Weights of a small model that answers yes/no questions on an image's attributes.
Model: 8.39M parameters, 48-pixel images, encoder arch mlp_mixer, encoder norm layernorm, encoder activation silu, encoder patch size [8, 8], encoder layers 8, encoder width 192, fusion encoder width 256, fusion encoder layers 8, fusion encoder norm rmsnorm, fusion encoder activation gelu, fusion encoder moe top_k.
Rows from block 5 of the fusion encoder of a small model that answers yes/no questions on an image's attributes, named by matrix and row number. Rows with one number within an expert belong to one neuron, the router's apart. Each number is 128 + 32 x the weight over its row's rms, rounded and kept within 0 to 255. All counts start at 0. Numbers have three digits each. After the name is the row's rms in percent of the matrix's.
After each expert's rows are labels from the 100 texts, of 14976, where the router gives the expert most weight on average: "tokens" is the input token at the peak. Only what is clearly more common there than usual is listed. The data: aerial photos of the United States (SatlasPretrain).
# router: router (fusion_encoder.blocks.5.mlp.router.weight, 8x256, trained with AdamW), inputs 64-127
# up: expert up (fusion_encoder.blocks.5.mlp.up, 8x128x256), inputs 64-127
# down: expert down (fusion_encoder.blocks.5.mlp.down, 8x256x128, transposed), outputs 64-127

# expert 3
router.3 087:105164144110112127068098172170135092096093113104094118112088122121168134138190125085126141183128200135144086098144116167129125143144130108197120112134162166118117111182106154109124158083161135
up.0 024:123128128126128128128140128139255056122255128128129107128128084128128128122129110130128128123128117134128128128113136133130128128121124128137163128128132128131130128128128132129138128137043128
down.0 006:128134208134129122089148128156255149129119114128126140141132134126133118130128123128124127128128128115128128128128042146128130128124128128128131128112127127128128133128128132103133128130128049
up.1 033:128171000128128128138128100138156128128101128126128088132128128129128129129136110128137144147130128128128132129169128189127128128128119128129135124128128125135096134128152129075129127135130106
down.1 010:141103128128128131135113127166255128127129107128129128113109128105124121135125128128128128128129128128128128124128101124137125130127128128128128128142138126127128130129128128120123128120132128
up.3 029:126098120126128129138133124140000142134153131124135110126132133124130128128128234129122127131127075092128128136128086047128128128128128128128128128130130124130142128128211124128130107134127130
down.3 018:128129128128128128213125129165117008128128134128130128128085114131127134130144045127134130128128128131128128128164175127128127129126124128123148128110128124128116128128130128117142130105131128
up.4 054:141142086135128127128136128109000123128084125128126126128137140083128128129128126128128149139133176131145123069109090128128129128128137128114150128117113122131091128124044137111143128136163097
down.4 070:128128150128128129097128128128137141127138128128128123129130121134133130128123128128128128127125114142128123128128148127128128128129134128131128128128128128122124129128128131131133129128127144
up.5 053:132128141130129128128130132134094144128128128128128117128126130126129129128128128128127129125129128127128127122125131113129128128127131128135129128128128128126142128146127128130131128128129127
down.5 018:127123134128128133182129128124128149126128124128128128129130126128131128128128128128138128128128122140128128132128146129126128128128132128161127128128129124128000128128127128135128127132128128
up.6 062:111077105131133124053129128170092138169123128142123145125121161128139122136128236128172128140132128151128125128139163095128124128128128128136128128128123128129179128128183128170144087128128115
down.6 027:132128227128128111000128128175000128129128118128128036128128118152155128124136165127165131125126120144128123129125179122134128128131147128143128147135128127113116132144128128121175121124128218
up.7 054:128222116128128128099129103119191128136076128128111128140128148128062128122128128128058128160129128111128131152128089128105128128124128128057128128130128128128139119128128133128061124128128126
down.7 027:128120087141128099053136128079128156128128128128138000125128127111128120128115134128135122128128126127127146125128155125128129128130147128128121128126100128128172128128128128164128143143128137
up.9 152:128118117131135100114137128156121083125127125124121144130129133125136133139128144129151126125118130130131125128125146112128129129177124128148126128123142126128141127130133128126157126161132123
down.9 164:128092144133128152128122128128140149131128128128128159155128128128142130157128128128128168123107117133128128127127132102128131127127146128125128128135128128108031131128128128130138116128127156
up.11 037:129110132128128128128128128128099149125083152131128132123086231112123125128125116126126090128137151107129127125128111095128113139130125126130110128140144128128135116123215124139088131168209128
down.11 015:124128127128128128113132128137150127122121122127129123128134121128131132128124128129128131136127121138128125129133100128128128128130137128148130128130125128128048130132124124142145128128128160
up.12 023:128128100110118128157116126126255119128180128118081100128128119149100103132128091129082128128120181119128134157128089255113121128128081128106128128144128128128108128128127128042093128115124137
down.12 018:128128114134128130128128128037172144129128132128128011128128128128128130128125128127128128128128134106128128116128159128128127129128126128128122128128128145129158128128128130128128133147130125
up.13 019:125231131132126128128128128131208159154108120156128122127129118131117128132133143128075131132125143090129128128123200234114131127128102128123100123124130124138215123085121128089106087176128124
down.13 011:125128078128128127143111128128136149127127129128131000132116129115128128128127108128128128123128131117128128120128113128128127130127126128117128129126128096128128126128130128132128128114128128
tokens: "parking lot"

# expert 1
router.1 087:083150138057136109093124160149135133131118122090092146092066100163170107128170143078150127141111109131152093100137102165127107114121133092168086132158159129132119121194111179148137173095186170
up.2 054:129128255129128082128120128133140128126128128134128129128124128126125125126130128125150128120129128129127133131128124140128121128128124128132194128128128128126128129122112126128118132000128126
down.2 028:128120124132128142082127128124138131127135124128128092136128109128139128124128137127128128124127132128128128124122144128128123128128128128128129128130128135128004132131125128128130128123128128
up.4 035:135137008129128153114137131093097255127134126128130043128132147131130127126125140129118138149127128133128127128121104140123126128117111128126120116129113128139076122115122125078146131164120108
down.4 084:128131168132128128138129124143146129128128128128128117130125128127127128128129127128128128128128128129128126128129126127128127128128130128142128128128127127129255127127128128127129127120128131
up.5 030:131130122124128096032126120144255128125139128128098107128125130127128126135187158123191139062133128104131128128123078092128109128122061128128128122116054143128079134091115131128128128125141129
down.5 021:123118128128128138186117128141128130127129128128128095117128128131127121100128128129133126131127136128128129126132144127123129129131132128117123124122136121123125128128128112122125157134126169
up.6 074:116209082132128129158128089184128170128130141116128117134068128116137091130127131128079091128136192171128131152129123213140123141128128141128125072145167126128112094179127149160072081138146122
down.6 033:121153128117128111147107131184231140072127158125116141141108128128120140128138132128130115090128164126128127128128032128126127137127078129110118131164130128128069130128103124160128128255128040
up.7 039:128034136125128114114125136123128000128066128093136131128123128119141128140125128128255128087128057163128128134128128087130135128128077121128128119128115133112146122128117124128128103156128128
down.7 029:132113114121128128143125128128143184128137130128131121126128097124124128126128123128143124115128131128128133124102123128127134128128128128111128128128131133123000131128123127206129130101128128
up.8 230:000125155132128135127147128128120000130128128130130139122130128128131142135128136122129123124130128128130118113128255129128128128128093127128119130126134132116121123134145129158128136131143128
down.8 279:127121141128128131128131131132123122127148118130127151127131123137134144132130128128134132098125223143128130131128122142128128120135128128128128128129128126127128137134126127113132128186124125
up.10 044:128216109127127084218132173124173198125128138128094124158120128125118134204128131125000128139132181115128129111127090125128097130126117128137123136114116135134104156128140136120137129128137211
down.10 027:127128128133129134134128111105147188127098139128128122116128128129128128125120135129128128128124123123128128128130145120126134130159125130128124128119129115128128124129134126145128132152124128
up.11 019:128128177128128152232128120122151128128146165149121152125122128129127156123128115128145146128131128140136128134115188136128128120141119128161108123119128107128128128151144139128123124104155134
down.11 010:129128143124128129000123129155168010129128124128130000126126153122128095130130128127126127155119149116128128133126127128127128121121155128128128158126128117152108128125121128056128130105121048
up.12 034:138149128166128128128128128083095119178094182143126124130106151135149132128108132125127096149130157165140128133128140157133128115128128128068127124128092123154148153128146134106124128121161126
down.12 019:127145167128128143104128129117255255128124135128127128135121130143128119193136139128128128131125111116128128132123128125151129129131109128105128128128128128137170113123132126102129128128119153
up.13 042:129220117126128124158130128143183128128128128128128114130126142128092137132128112128096128136128237128128129113123000118128133127131064128101128128129119131128130121078128126130128087212169130
down.13 028:123065034107128099186120130052170118166149086128122228127128121128131128128104138128122123138128090145130128135137135140119128128128138128087134134092128129128142137128119126160163128228127097
up.14 042:134033140111128156034133128154128110127069079138128098129151121131127128130126010128189128103121118107133127131142140153125140124140143127111154132079108128117119142134168116119153165030123065
down.14 033:127128121153127171182124141121130120134167128128128128142128134128137132127122134128122143127128132136128128128128059116129124125130126128127123128130128116135000125120124131097131135128132147
tokens: "parking lot"

# expert 5
router.5 139:133104067090112103173067139109003093101156092138123124101122137118149128122151102082091139129121185178131114110162117174081156155121164106180115127162097151122167116169065165165116110163142147
up.0 065:130214107128128128025156128134128126126140111124095124150128135133127133106129116076066131131133132134129124110129189145128131120128143132214106145137138087128129133126125143143122133144100128
down.0 198:100128127133128129130128128129129122127128128129127089130129126128126128129128125128128134127128116134128129127126130132135128128126130128147129127124127175133100130125120128134127117130093147
up.1 021:119049091155128128212128128128255028128128128128128126128128145128128128126128128125124079149128132136128128128234141142128126128129196127125115128157112217118112132172255149058127188133128141
down.1 042:000177158129128128129128128128121128128128128128123128134107128128128119119136118127128128128128128128128128126128120129128129172128120128240123128139131125128128128128054128128168087105128171
up.3 018:074134125125105128135156128116118128133150131133121144113120121134105130116122128128122114152135147128128130255155166125125128128125141126208255125146126120135111128255096124211144128194123130
down.3 044:126148125172121118139123116118139138174128082131128255126116125138116128128128115128125134114126101104133079047135123135128147123128072134055128128138135154127104004117131127113114179120135127
up.4 020:128186103120128133128126125039092100147245128128101128136131099066143128108128138160169128170127128085136128071113115130120165086128129108097203122119094111128128131128107128134139133105112115
down.4 030:111128131136128128128114107121120138121061110128128135128130128141169125101075132132127098111088128129128128165129107109130141128133128128128130147120126173123085122133162128106128128236132128
up.5 023:128140191148128132120128118165154141125128118132113128126121128201116122131122119110134060125128128128128128163173077134128081128139128128111038128127111131135144138146063131111153113101141149
down.5 050:115083091123128128128128162131113143111190100128128234128144112116083131145128130134124165129130112119129128074121172128122146128130139128172227143078126128102087111128128125156122128154110221
up.6 042:131159055126128128183130121107126123128126149123131121128122144130119097089121128107128142193127136057134128111117255111129124122088155145118002159237183128136128127050131126129117155125109165
down.6 054:128173127123130127123134131167112128129145128128096128137128127119128128168128128121128155132122143128128128128128121123131127130122124128135148128128141128130077128128128128144136128000128056
up.7 050:134114127128128125231128128156065136128193150157128160128124165060128149128126143128157129176128128147128128128152130128128161128128201128169215113156115128128117109120128135128128065128137156
down.7 051:151159188202138183063128128128112088125095128150158128128123128151128110128133169126141158128128128083139114176128128124128128128128071112097129128128135115204148097135160130150118137133134148
up.9 015:120175136128128131072121128128206098144159128132128180128126174128126128157128105129120157128128129128131117177114072137128136128128029128133128128128110128132147128128056115127158133111132128
down.9 017:131128128131128128128128128119173172126147129128128128134130129128135053134125135129110114133128000128128124134128255116127126124131167128099128139090129128128132128128110131114069170166128178
up.10 014:125136149151128132255135128128117128138050081162128126163123168128123180165128128127128128129128107114128128116180086069128123128128128122148133125128181128138128115130128128091128113132128125
down.10 015:146128135128128188082123128064135118128218167128121128120128128129129129101128128128139113137128117118128128128128128254146128128142043103121136103128100128199142126128122145128127097111130255
up.11 058:167168048091128152020088104215202127162140130093078139072128137154112162098128142141126128133128151085134128136087111123124135132134000128134110128163145128128132113104126115128129116133136139
down.11 054:166092128164128127111134152128086128135143132168123128155128123099134140128132191149128059128113111121128131211093125120128146115116134109146128127196096161123120162144132117125128111037084186
up.12 026:122061000128130128128128127120064255128102124118135114123129129127117112146128169128009110137109118128128134128129117255128132128126126128097147128136083128120128130128133126124160149131111129
down.12 044:128128219126157116000128128128128128102131110128126255127100126128155124128159121126148139136123128111128131126131167104153118128128089138140133125147141121145183115132133128122176206137130118
tokens: "crop field"

# expert 6
router.6 082:109162123051127113099108129179126105097127095113119131130071133132153114156154115065143130175090194162129079101145150187098110118134159101157100135172155163117063077180117178096146146100169102
up.0 101:143050148128128138145128124184217124123161114151131175128129081128132146137128139126182177127128091145128129147135104128136128128127118128128063139130128144133119128128118128122128143233081128
down.0 109:127128104128128127000123127126112031133103144128128131125128170124162128128157121128108128148130157128128130124126118133128128128117126129128127130119129125139119128128124128105120130071131145
up.1 091:137049135128128128139133128128003073131203152128254125125121118162127126125128128129213143125128128128126128128130193122111129118131113127128126117130131132130065128127149125133138119115112125
down.1 088:134128114140128129128124128129129125128128128128126122134131116129135125125130133128105119126126139125128128121115106126127125128124132129128128131128128137128132163122128137096131147111127128
up.3 162:135141137121128129255129108130136128128085138111128109130128134121119128125133120127150138178126128143128128129142101186128128128128144130106137128129132130128177137117229120125128128112128136
down.3 109:129128128127134115102132167149182128156128128128131013130129128128133129128126255127127130128137128126127131135048163111129128136148130127104099128128123129132122092131102135138128127000125128
up.4 042:125068128094128128147107128153172128128147094128128008128128130128128124127128135128137116158125128128128128128125128128128134128123128124000128128121000128128128128135128110128137128149085126
down.4 147:128129132130128128130128128125126125128126130128128128128128128129128128129128128128128128127128128122128128129129255127128128134134130128128127127129129128126084127127128128128124128126132146
up.5 087:128136135119128123114128124108157128128019127118120084128128128122128131128128128129141115128131173138134128128128119142128128128115144128128138103131094123128138130123126125127105125015142114
down.5 062:129093128150129134104129128128104128133128136128131112125131121137154144136094133128155135121124093093128128142126137126173128140171130128128127130128133117124000129155148128164125128137128208
up.6 067:128000128130128120160128151100204122105162094120150076128161106120135133128103175128191128106124082128129122128117128070113128128138216116128133147128075128128128140156122128128152146128080124
down.6 149:129133119127128125252128128148144095129128133128127116130128131127128126128128129128128129129127132125128128128123128132128129130127124128121128123136128128127153128128129128128128126125125080
up.7 069:111058088128128114160129128153158090133074118255128128144128169117135129123128140127103128088136128143128128128128128128086140128151128115108128128100090128114117142166143126128112101170164088
down.7 070:128136147128128117121126128217128255128128122128129128135133128128135149146116128129155122128128098128128127137125131098144128127132139124113128133133127128101134126128128128128167125186126145
up.8 034:132000139128128115034127133166034170129128114128128128128136117128140129119128128128204151158130128202127129136131155151128131128139128128160107128126124131125185128128116128128159128140092126
down.8 016:128219120133128109116128127123159128121141128128128072128128000124128128129150114128115134129131203128128128126132128128123114125128122128136128128112128130140136128097125134062133137128138107
up.9 078:129032255129128128117128147128218194129121102124128130128157128129135125126121200128156125114128092158128129128128119121126128128142131126143096143123128128120046128189122123150131128209128127
down.9 070:129137130130128081108118128128140119133128128128128083126129137133135138130127128128129134124132132128128128130125128127131122126128134128118128128122128121128255124127128128140128126128131117
up.10 157:128158105137128128152127128126134107129092135187121121128128128124131128126128057128008126078128128121128127128128025133127115128128128128241197127122127127128000132117216130112000126128141128
down.10 085:123118128128128163163128128125114115129128128132127145124128255097128138128121134128132128133124124140129124138128128125130127128134110128135126128130128124122166128152129129159157185157129135
up.11 066:128189120128128130128128128128132255128097133000116126137122128128124128128131128130070120139128151115128128128128185128117128129128035128024034128132128122129101004128122128128150127128147129
down.11 030:128120159150128129127125127132036139121144143128129128127126000140133128128125000128129135117129129128130125053124114129134128125128128128128127130129131132128128129119166123102121128138128255
tokens: "parking lot"

# expert 7
router.7 095:100172154070141117085122130154117121097121127112079135109100099156124103141174124078126148151108172140138082125179153173147117144137163093160089152169143143120133084206130149161161154099164153
up.0 061:129115087128128198096128128128127167130128130125109125111104140129128128124128110133148140142129093125128130216128110128128120128128137128128110123134109126128000128107130121151097128111135069
down.0 050:136134134124128088144127128255255121129131132128128068115103123126132126109133084128130128140128140144126128128138233123125129122128127129107128130127125164128232125128092130034128128092132127
up.1 041:127128021133128128166128128128110144140069136128126155132127103105128128161128128128094193128130225128126119128111126117156128106128128128128176128118128124128209128128078138134158128128181154
down.1 032:131115093128129157106128128076026118128128128128128128138128128128107128131125120113128123129128128128128128128134128126128120135113129128128128128132144128128128105128145132135128126128128077
up.2 109:128126128101128121110125129140118068136129128134122226128135130128128128127131212128128130128133134128128126128117120128128128129136097128128128115134189128130121128129136140130118128128159116
down.2 109:128128162132128142156133129000126139128130128128128080130118128134134137117125128128129115126130116128128128128131141116128131130134127129126128128128135133118083128128135126043118127128133131
up.3 006:125128128120128128000127128168249110113242147109128154132123133190128112128128124128126036134128067122127128128128128136126124128130133128106120133128185127117128128130153128114109119128128128
down.3 008:128125138128128124095126128130128088129128128128130118126127128128126119128129128128128128128128211128128128129128128139128130127128128128140128128136127128130128128127109128135139128128127128
up.5 056:129148163128128178071128128129130049129183124121128220128128130118128123128127133130132128203128133077128132129130139123129136128122128128116166131128075121129255128126081127122125088059094128
down.5 084:127131134140128128215127128141141102128127129127125128137120130132132128126128127128128128128129128125128127125124128137128126127129127128128126128128127130127068127125129128164133129159128128
up.6 034:128119178128127135114128128077142131128167129124129128128138128136128130128118128141200139130125113122129132149156128128127128128128143128083128128125128128129128126121139101132120125126068131
down.6 033:128142128170129118104126130063153084164120135128128140129124128128129093128136137128114155127128201124128123117101128128128125103128119128123131137119124118128248128125130130121148128093136000
up.7 012:128128191127128128072128128128104013116222145129128128128128128168122125128131128128128057128130075128128128144128128114130122146128139128149103128181128128128000110160128133154120120129124146
down.7 006:138128165128128120151128128128255151128128133128122079138129128126128128128128128128124135128128128128128115128117119128128128126128128117107123128128128130128154128128094135000128126128123198
up.8 090:127144125126128128117124128128149108128221124124128127128130118130000148128167166126128147131125124128128126104128153124128128126104083128128213128128105128144114128131018128123128131128128153
down.8 127:127129128128128130159129128102132137128126128128128089118132127128129127128125133129129129127128125130128129128115132128127128129128131128128123129123131128126128128128134125142129130128126116
up.9 037:128110231126128028167128150128112034137116123125129129139124128128121128128128180128111095129128140128128126100110186087129128128128089128128128128128128129124092138165121128153132128123161127
down.9 018:113120124128127150146138143206000128128128120128118019137128110128144159128128121130128119128122042128128127138128176128128128135128142127204141131116130131127000141125130122000128128140118128
up.10 080:130124128133128121142128129066105124139150134136134157129128128102128128080128125131130137100131186135127129128118104118108128116134138128121114122131108134128105137130162126181121127128136128
down.10 066:122145138128128141095143128128149124120128134127125164134121126158128163127134128130121122125130128128128128126128128130128125138167132128150128130128128129105097128128128128072107128128128000
up.11 054:133150117124128157171147128146131240128109181127136164114126122134128124113124120130115136122128117103128128124128157111135131128131124121255128128125128126130128128131128128114121131087128107
down.11 023:165124255128128097131144128149085112124123121124129128136128111150113147128134112128130128101124104137128131132186099147126137128111118128128128128140131148128212130135123128077100120157128139
tokens: "parking lot"

# expert 4
router.4 108:097131147104150130078092140095227156119126134106115082092061087167150139132168156104148127142146146139131087098151143183155096131133161092182088157174177138140121081154144151129141152170165120
up.0 038:128172128125128128000114128106091068127249128157132110224118128155119124128128128138128128141122102128128135121128128104128128128128001128128138109156128118165173095128114145128128128128128128
down.0 027:125128128066128128128128128121070145128128139128128114066129128128128128093128128128128128128131132136129131126128128148130128128166148128072128128102127128124128128128120128176128131128128206
up.1 064:132085169128134135158129090120219128128000126103154155128152141128143128140093121128136136140128128108129128128110139114131128128148140129062128078094128125125219128174150099140086126113126122
down.1 071:137087050079143128146128144128128150113100108138125120214142100138126128114129128118145142049143063131128123119052115070134128131114138120061095136077119130114000128116088116229133124110128219
up.2 035:127128128128128128128122128200187122128084128130141128128128144140128146128128065133216128128128128131128122155124097106128128128128128128041126128070111102128128128113201128255117128128128128
down.2 020:156147128128122000126133128128078128128128132120142125128116128109081128128140128128092252132128128128128147097128107128139128128128128128000123204128131126128121128132102107128163189128128248
up.3 049:191128128134113127133119128072087128091172163121056177127156129128112124122128131128103089126128143177128134136182110255128124119121182128153084139225123128134118188103141163064128152127128128
down.3 033:099212167160099128135121108079117117091128135121128125128102136127165131119142128130094125137128255136128130085180111130021128126137121166134106128104123128166255128052143182128128130106128041
up.4 050:167128178131128168211170092118118138141046124125119176019128128128149132114104227128121098106128073128128128206087131162130126128123167128052138112128146107138121063128127088110129108130108163
down.4 044:111104128057120167159063137219135021111128122122146128152118104125107128128131128137153118120128109139129128128128086119127128128151128130195118131107128126128121112128115134079123128198128183
up.5 043:124020252128119133111108127128169124131128128131137142134128255139128218136128128128128138126128082128128129135135066130128114127120128128241128136120124139128157115111187125124232128133136141
down.5 046:130128110131124128056138128076097120165133142130128099129128134130126128123140112131127133128126128128128098124127221138115128134123126128057145128128126129127128164155076145128123130128129129
up.6 043:128071128110128154220090128128128128137128128128175194015128143128128115066128103128128128086128147128129128189128128126128135128148153128025128128129110105128128013128132031128126014128128129
down.6 023:128148000170128124101128189120131128111128128128106128155151097162075134178149128128082128100120128128128128128094128142077128128163128125131128128208100062125243129128128128000128128128119138
up.7 021:128128032128128128060128128185177120128128111128114084128128154128128128128128128161128128128128128051128126125128128121128128128128100128000154128118128108152128128128128128128128128042128128
down.7 012:128066128128138128098112179128128227135128128128140128122128145128128128128128136112128128119110128129128128134128150100128128128128128128215128128182128128128128128128107102128128128118129185
up.8 050:128141151128128127066044139127142255146128103116139143127128114084134144128128161128179128139128112128128125157128109105128145108157131128121128199131117132128129103190055128128123130128128106
down.8 035:129169061128127233095128119108091128148128159128125058139128128128118115128165128130097137136138167115128132084108132128128126123128127128255121105144128087146128128092142135092187128117130255
up.9 033:106088124106128126130139130221128140129155119147169094127128115132129142125128130128128137123126097128136128131116128039128128128130128128149126130128134128126103119234115125141126134122125107
down.9 029:130128128128128143101125128135130209127128166132119125086124128126130154138123125126129128127128124198128123136146255255137128148159128128088121128128152120129197159131124128118140122095128112
up.10 068:128192132128128112197133105116151164133128149128123206116141127128133125124127009128148125113137197152128130037173133212128137128125128133140128166098119167128128128108135143120081091093132131
down.10 042:128121125139128105118128142165097128128160114129128029133128128137160129104128121133124128059099144050128136128128088161083128128128178128147117116128123144091105128129208128107101150220093128
tokens: "building"

# expert 0
router.0 091:115175148081120149063120148137126130081099113116071136134060053152116110134179131092115136186117148177160064095125130181150108163129156100172102132170157175115072073190135139150158155123182110
up.0 029:128144255127129141110131121106096117131033129128108055124133140113103129111138119117109128128132201177128127134130026148128125128120144128133116128129126128122165144147091128123122127118151128
down.0 026:146110112136129161105128128129129151130129129128128195128128128129125139128122128128128138123128102116128128127105128123130129129137130128124121131107129131131110136128126127155127136105128118
up.1 013:129185156123128109154127128134113086128154133117128209128128128128128131128128133128128128147128144111128128127128122128128128128128123128071149128131122128134141128065120128095115128121120125
down.1 005:128128128133128133077146128099000132128128128128127124146128124130108111128137128128128128130129129121128128127117120128132126129128122128125128128148129127131122125128135127128128130119124109
up.2 088:132165134133126127161128107116142169126098141122114132128127128127110127127138128128121138119128128114128132134128111134128123130129117131135128124140147128130113131101115125102083130128128135
down.2 080:128127113128128127128129129036119120128127126128128137128127128128128126126129131128128126130129128130128128127117125128128127128125128128121128129117128126129115130126130128142128128154128128
up.3 013:135214128128128126255126128085128201127107128125130110128125126128133128114127128129116125128128217100127129125124077113131123128130118127121128134123123132128099128128126130126107132129133153
down.3 007:122128106118128127121128153143247137129160128129128128127147128132131141128128141127128131129128128130128128133130155129133129128135129128117127136128116130127104129135108128131129125105126120
up.4 052:125136089127128165128128128124181164128128119120133128124140113174127139129128104128137144128128130128128130131124138078128132126113128128111162132099217126128141128107118128126115135090125128
down.4 026:126143113102128136092122128189139148132164132128124012116129128131189128127128129129128128124131121128128122132128113000130136128115161125130120130135112128128157129128132128170131126059128144
up.5 016:130105133139128133101127127233162099122141129128128142122128128137127132151123137132149136128128110078128126133128137094128128128128087128128125122126128121132117113131228114154152128139127128
down.5 008:127126070125128128071119128134186135128123126128127084127128118129151128128131106128130129131129124135128128128135126131143128128120128128130136129122128128130142128128122129124128134119128057
up.7 013:128233128128128128195128177128128133107197158128128128128124128138128128130128128128128128144128128128128123128128128128128128128128119128141128125128128129128128128064128152128134128128128205
down.7 008:129133039128128128187129122126101128120128128128127128138161128128128128128177127128114128133128150131128132121128118128128128128128105128128128128001129128128255128118128125105126128145128128
up.8 037:100104121129129213049128128109128128130142146128128124120056128134141115132128112126128007130130128126128128146129184128128112128128128128118106135128139127124128090191172128127122121132145164
down.8 019:126133128138128108153128128128193249110125119128128000136128116130129134127128125128128128125128136135128127131128048128128128128128118129130129116168128137128071128128135129128108129128128116
up.9 074:116079137145128123160128128128141128125177123128128109128133128128138130131128129128147128130128075138131127128128160128129128128128202127142049128131128128127155125133128129128147128139125129
down.9 047:133147128128128116171128110153151107128104130126122128133126128122128128128132128128130129128132170109128126128128093134131128128128128139000138115155132132127137124128126129021128132004130128
up.10 039:119144146114127117125128174006152128125199156185156108128126127124126111128137136128128098126128153104128128117137085115125123128130117128111121128129126133129088135108131175131135125128133143
down.10 017:129139128134128148116128128000172119128125133128127045147137126129119130129127144126128130125127122127128133129113137122126129130128128128139128128133129129128196128128133128063126128139124154
up.11 047:128124128118128127128128128121183109121128128107128000131137128128128128101128115121134173119128128128128127174128000128137128128141148128139128128129128131128050128138115115094128114128128126
down.11 047:131128104127128134134128128120138141138128128128125111117128138118115120128128128128120131129126128128128128128125104142128128128128114137109129101129128132128061126128128128075128130065138128
tokens: "road"; "parking lot"

# expert 2
router.2 099:067141127072147126096101132137120119105121110111115086125079112153165121119177158081141159170142140162144101074135104172121113124159150067176098125158166156092113088164101158154171144112161122
up.1 033:115128128127128109219133128154133128128076111123144131128127131123128126128092121128091128144129150153128128130128108142128129132123126128128092130127126128136141116085138128014149128149124100
down.1 022:122104239134132086134071123177171111088128134128139128134112124120179128132152099128141120128135128070128128150128066089156128128157132130230128138114122131085128128155139129151123123096140044
up.2 163:134128255128128120127077128128129255127135125159131114128128127126128113127128128134128122135127094131128128107124138128128133127128129124128131127128131127128128127124126128125127152128119128
down.2 247:128128118133128126116133127111146000130126115128128046128137134128128132128128132128122128129119147128128129128125128128128133128121121128128128128119128128128147182128130129126129126147128128
up.3 070:119147128128127130000128128107128138128092128127128128128123128126128116127134128130072128133128170117126127128128128125141100130113122131128129128128189128129115126124156128128188128107147141
down.3 054:129118128128128128130117122230155128133125131128133128115129128149171141133128125128137120125142114128128123124151129124133128128128133133147121142131128134111255128131138127128117128129128128
up.4 027:128127124135128128131125128138130131128128129129128105127134122126128131128127138128128136128120126128128128129118128125128123130128132128145128129090133122128103127125128124039130128136128081
down.4 021:128125127128126142134113128128239076126128128129132163122125128128128124122136128128128126126127150128128137128128128159128127130124128128128128127117128137132085129127161132128128122100133141
up.5 028:155128135158128143160137138128181128140205138132142000128146127121156128124116140121174117129141094128130121106153210128144151109166138133210186183128089205086163186159130126151128115146117128
down.5 018:120179085108133117216128129083206085128133141131125015201138130098091136123145137131112128128121203144118128111127132125116128148127076127138128132089140118128115142128128131128128128081128125
up.6 046:128124128128128099118141128000108037107077128127124176161128129091125127128130102126055128167136128139128128129128102137116128136117185128119132128130133136116217128115121136154128128153128147
down.6 031:128131198128127206255116134107132079181128128128127132113133116113128128108113168128122127163125128128130131138128127097128126129133099128128130128130133128128114136128128133123123128123128108
up.7 026:128121128128128128145122128128124129136102133128170193112132131133128124124128128133140116089128124128127128053128128130128130128140137128133101090128227131129146128131174136128128118123128102
down.7 026:176127128132128134186130128000128000128128130128129128133110129122128125130184080128149132140127136136126130132128120128128125131128119128126128127124124127128132124130126128131124128187129128
up.8 057:128134112128122128220102128130117255128133088125129101101169128142128118128128167138125128092123141114133130117094135106095126128136128128101080095201175122134183133128193125011120114128128097
down.8 041:120090128136128041128138126128169177018133128128135128152085124126128135167169128128197160131128115110107128139128143124128126129131122125225128128128128127141120091128157123155128128128128130
up.9 043:124130178126116128135128128011137198128086159140118182134169019128128129129128110127127051138128134145128128128128145136119141127128205128128132126129128128065126142128132152044113128128129084
down.9 048:129157143130128128128119126130162091128128139123120121127120128128123109128128128129125126000129156136127129128128128153131117128125107131127108123130129132142109130110112128128127127134130134
up.10 019:120072096128121087154132129001139058133040110134128232137133166129130128137128129128038083116128125171128128126144143131134125125128128130119134128126111174100141129124149132075136129149143114
down.10 020:134127174127128140128223131173154093125123130128131029123128137128128130125129132128132124145126135128128126128129128000151128135128129128182129127137132127118117122133110128223143131151128133
up.11 079:122119128138128082108104129102076074121128128131135143128141128123128135124128129128110134116121134126128128128135165133108128130128124128132103138128126131127255168140093133255102128147123111
down.11 085:128106116119128128173092128067249034140128135129128131113121129128116094131128131127122120119127135127128128128128182126134121128128116128143128118120121137123100116128130127092131137118132128
tokens: "road"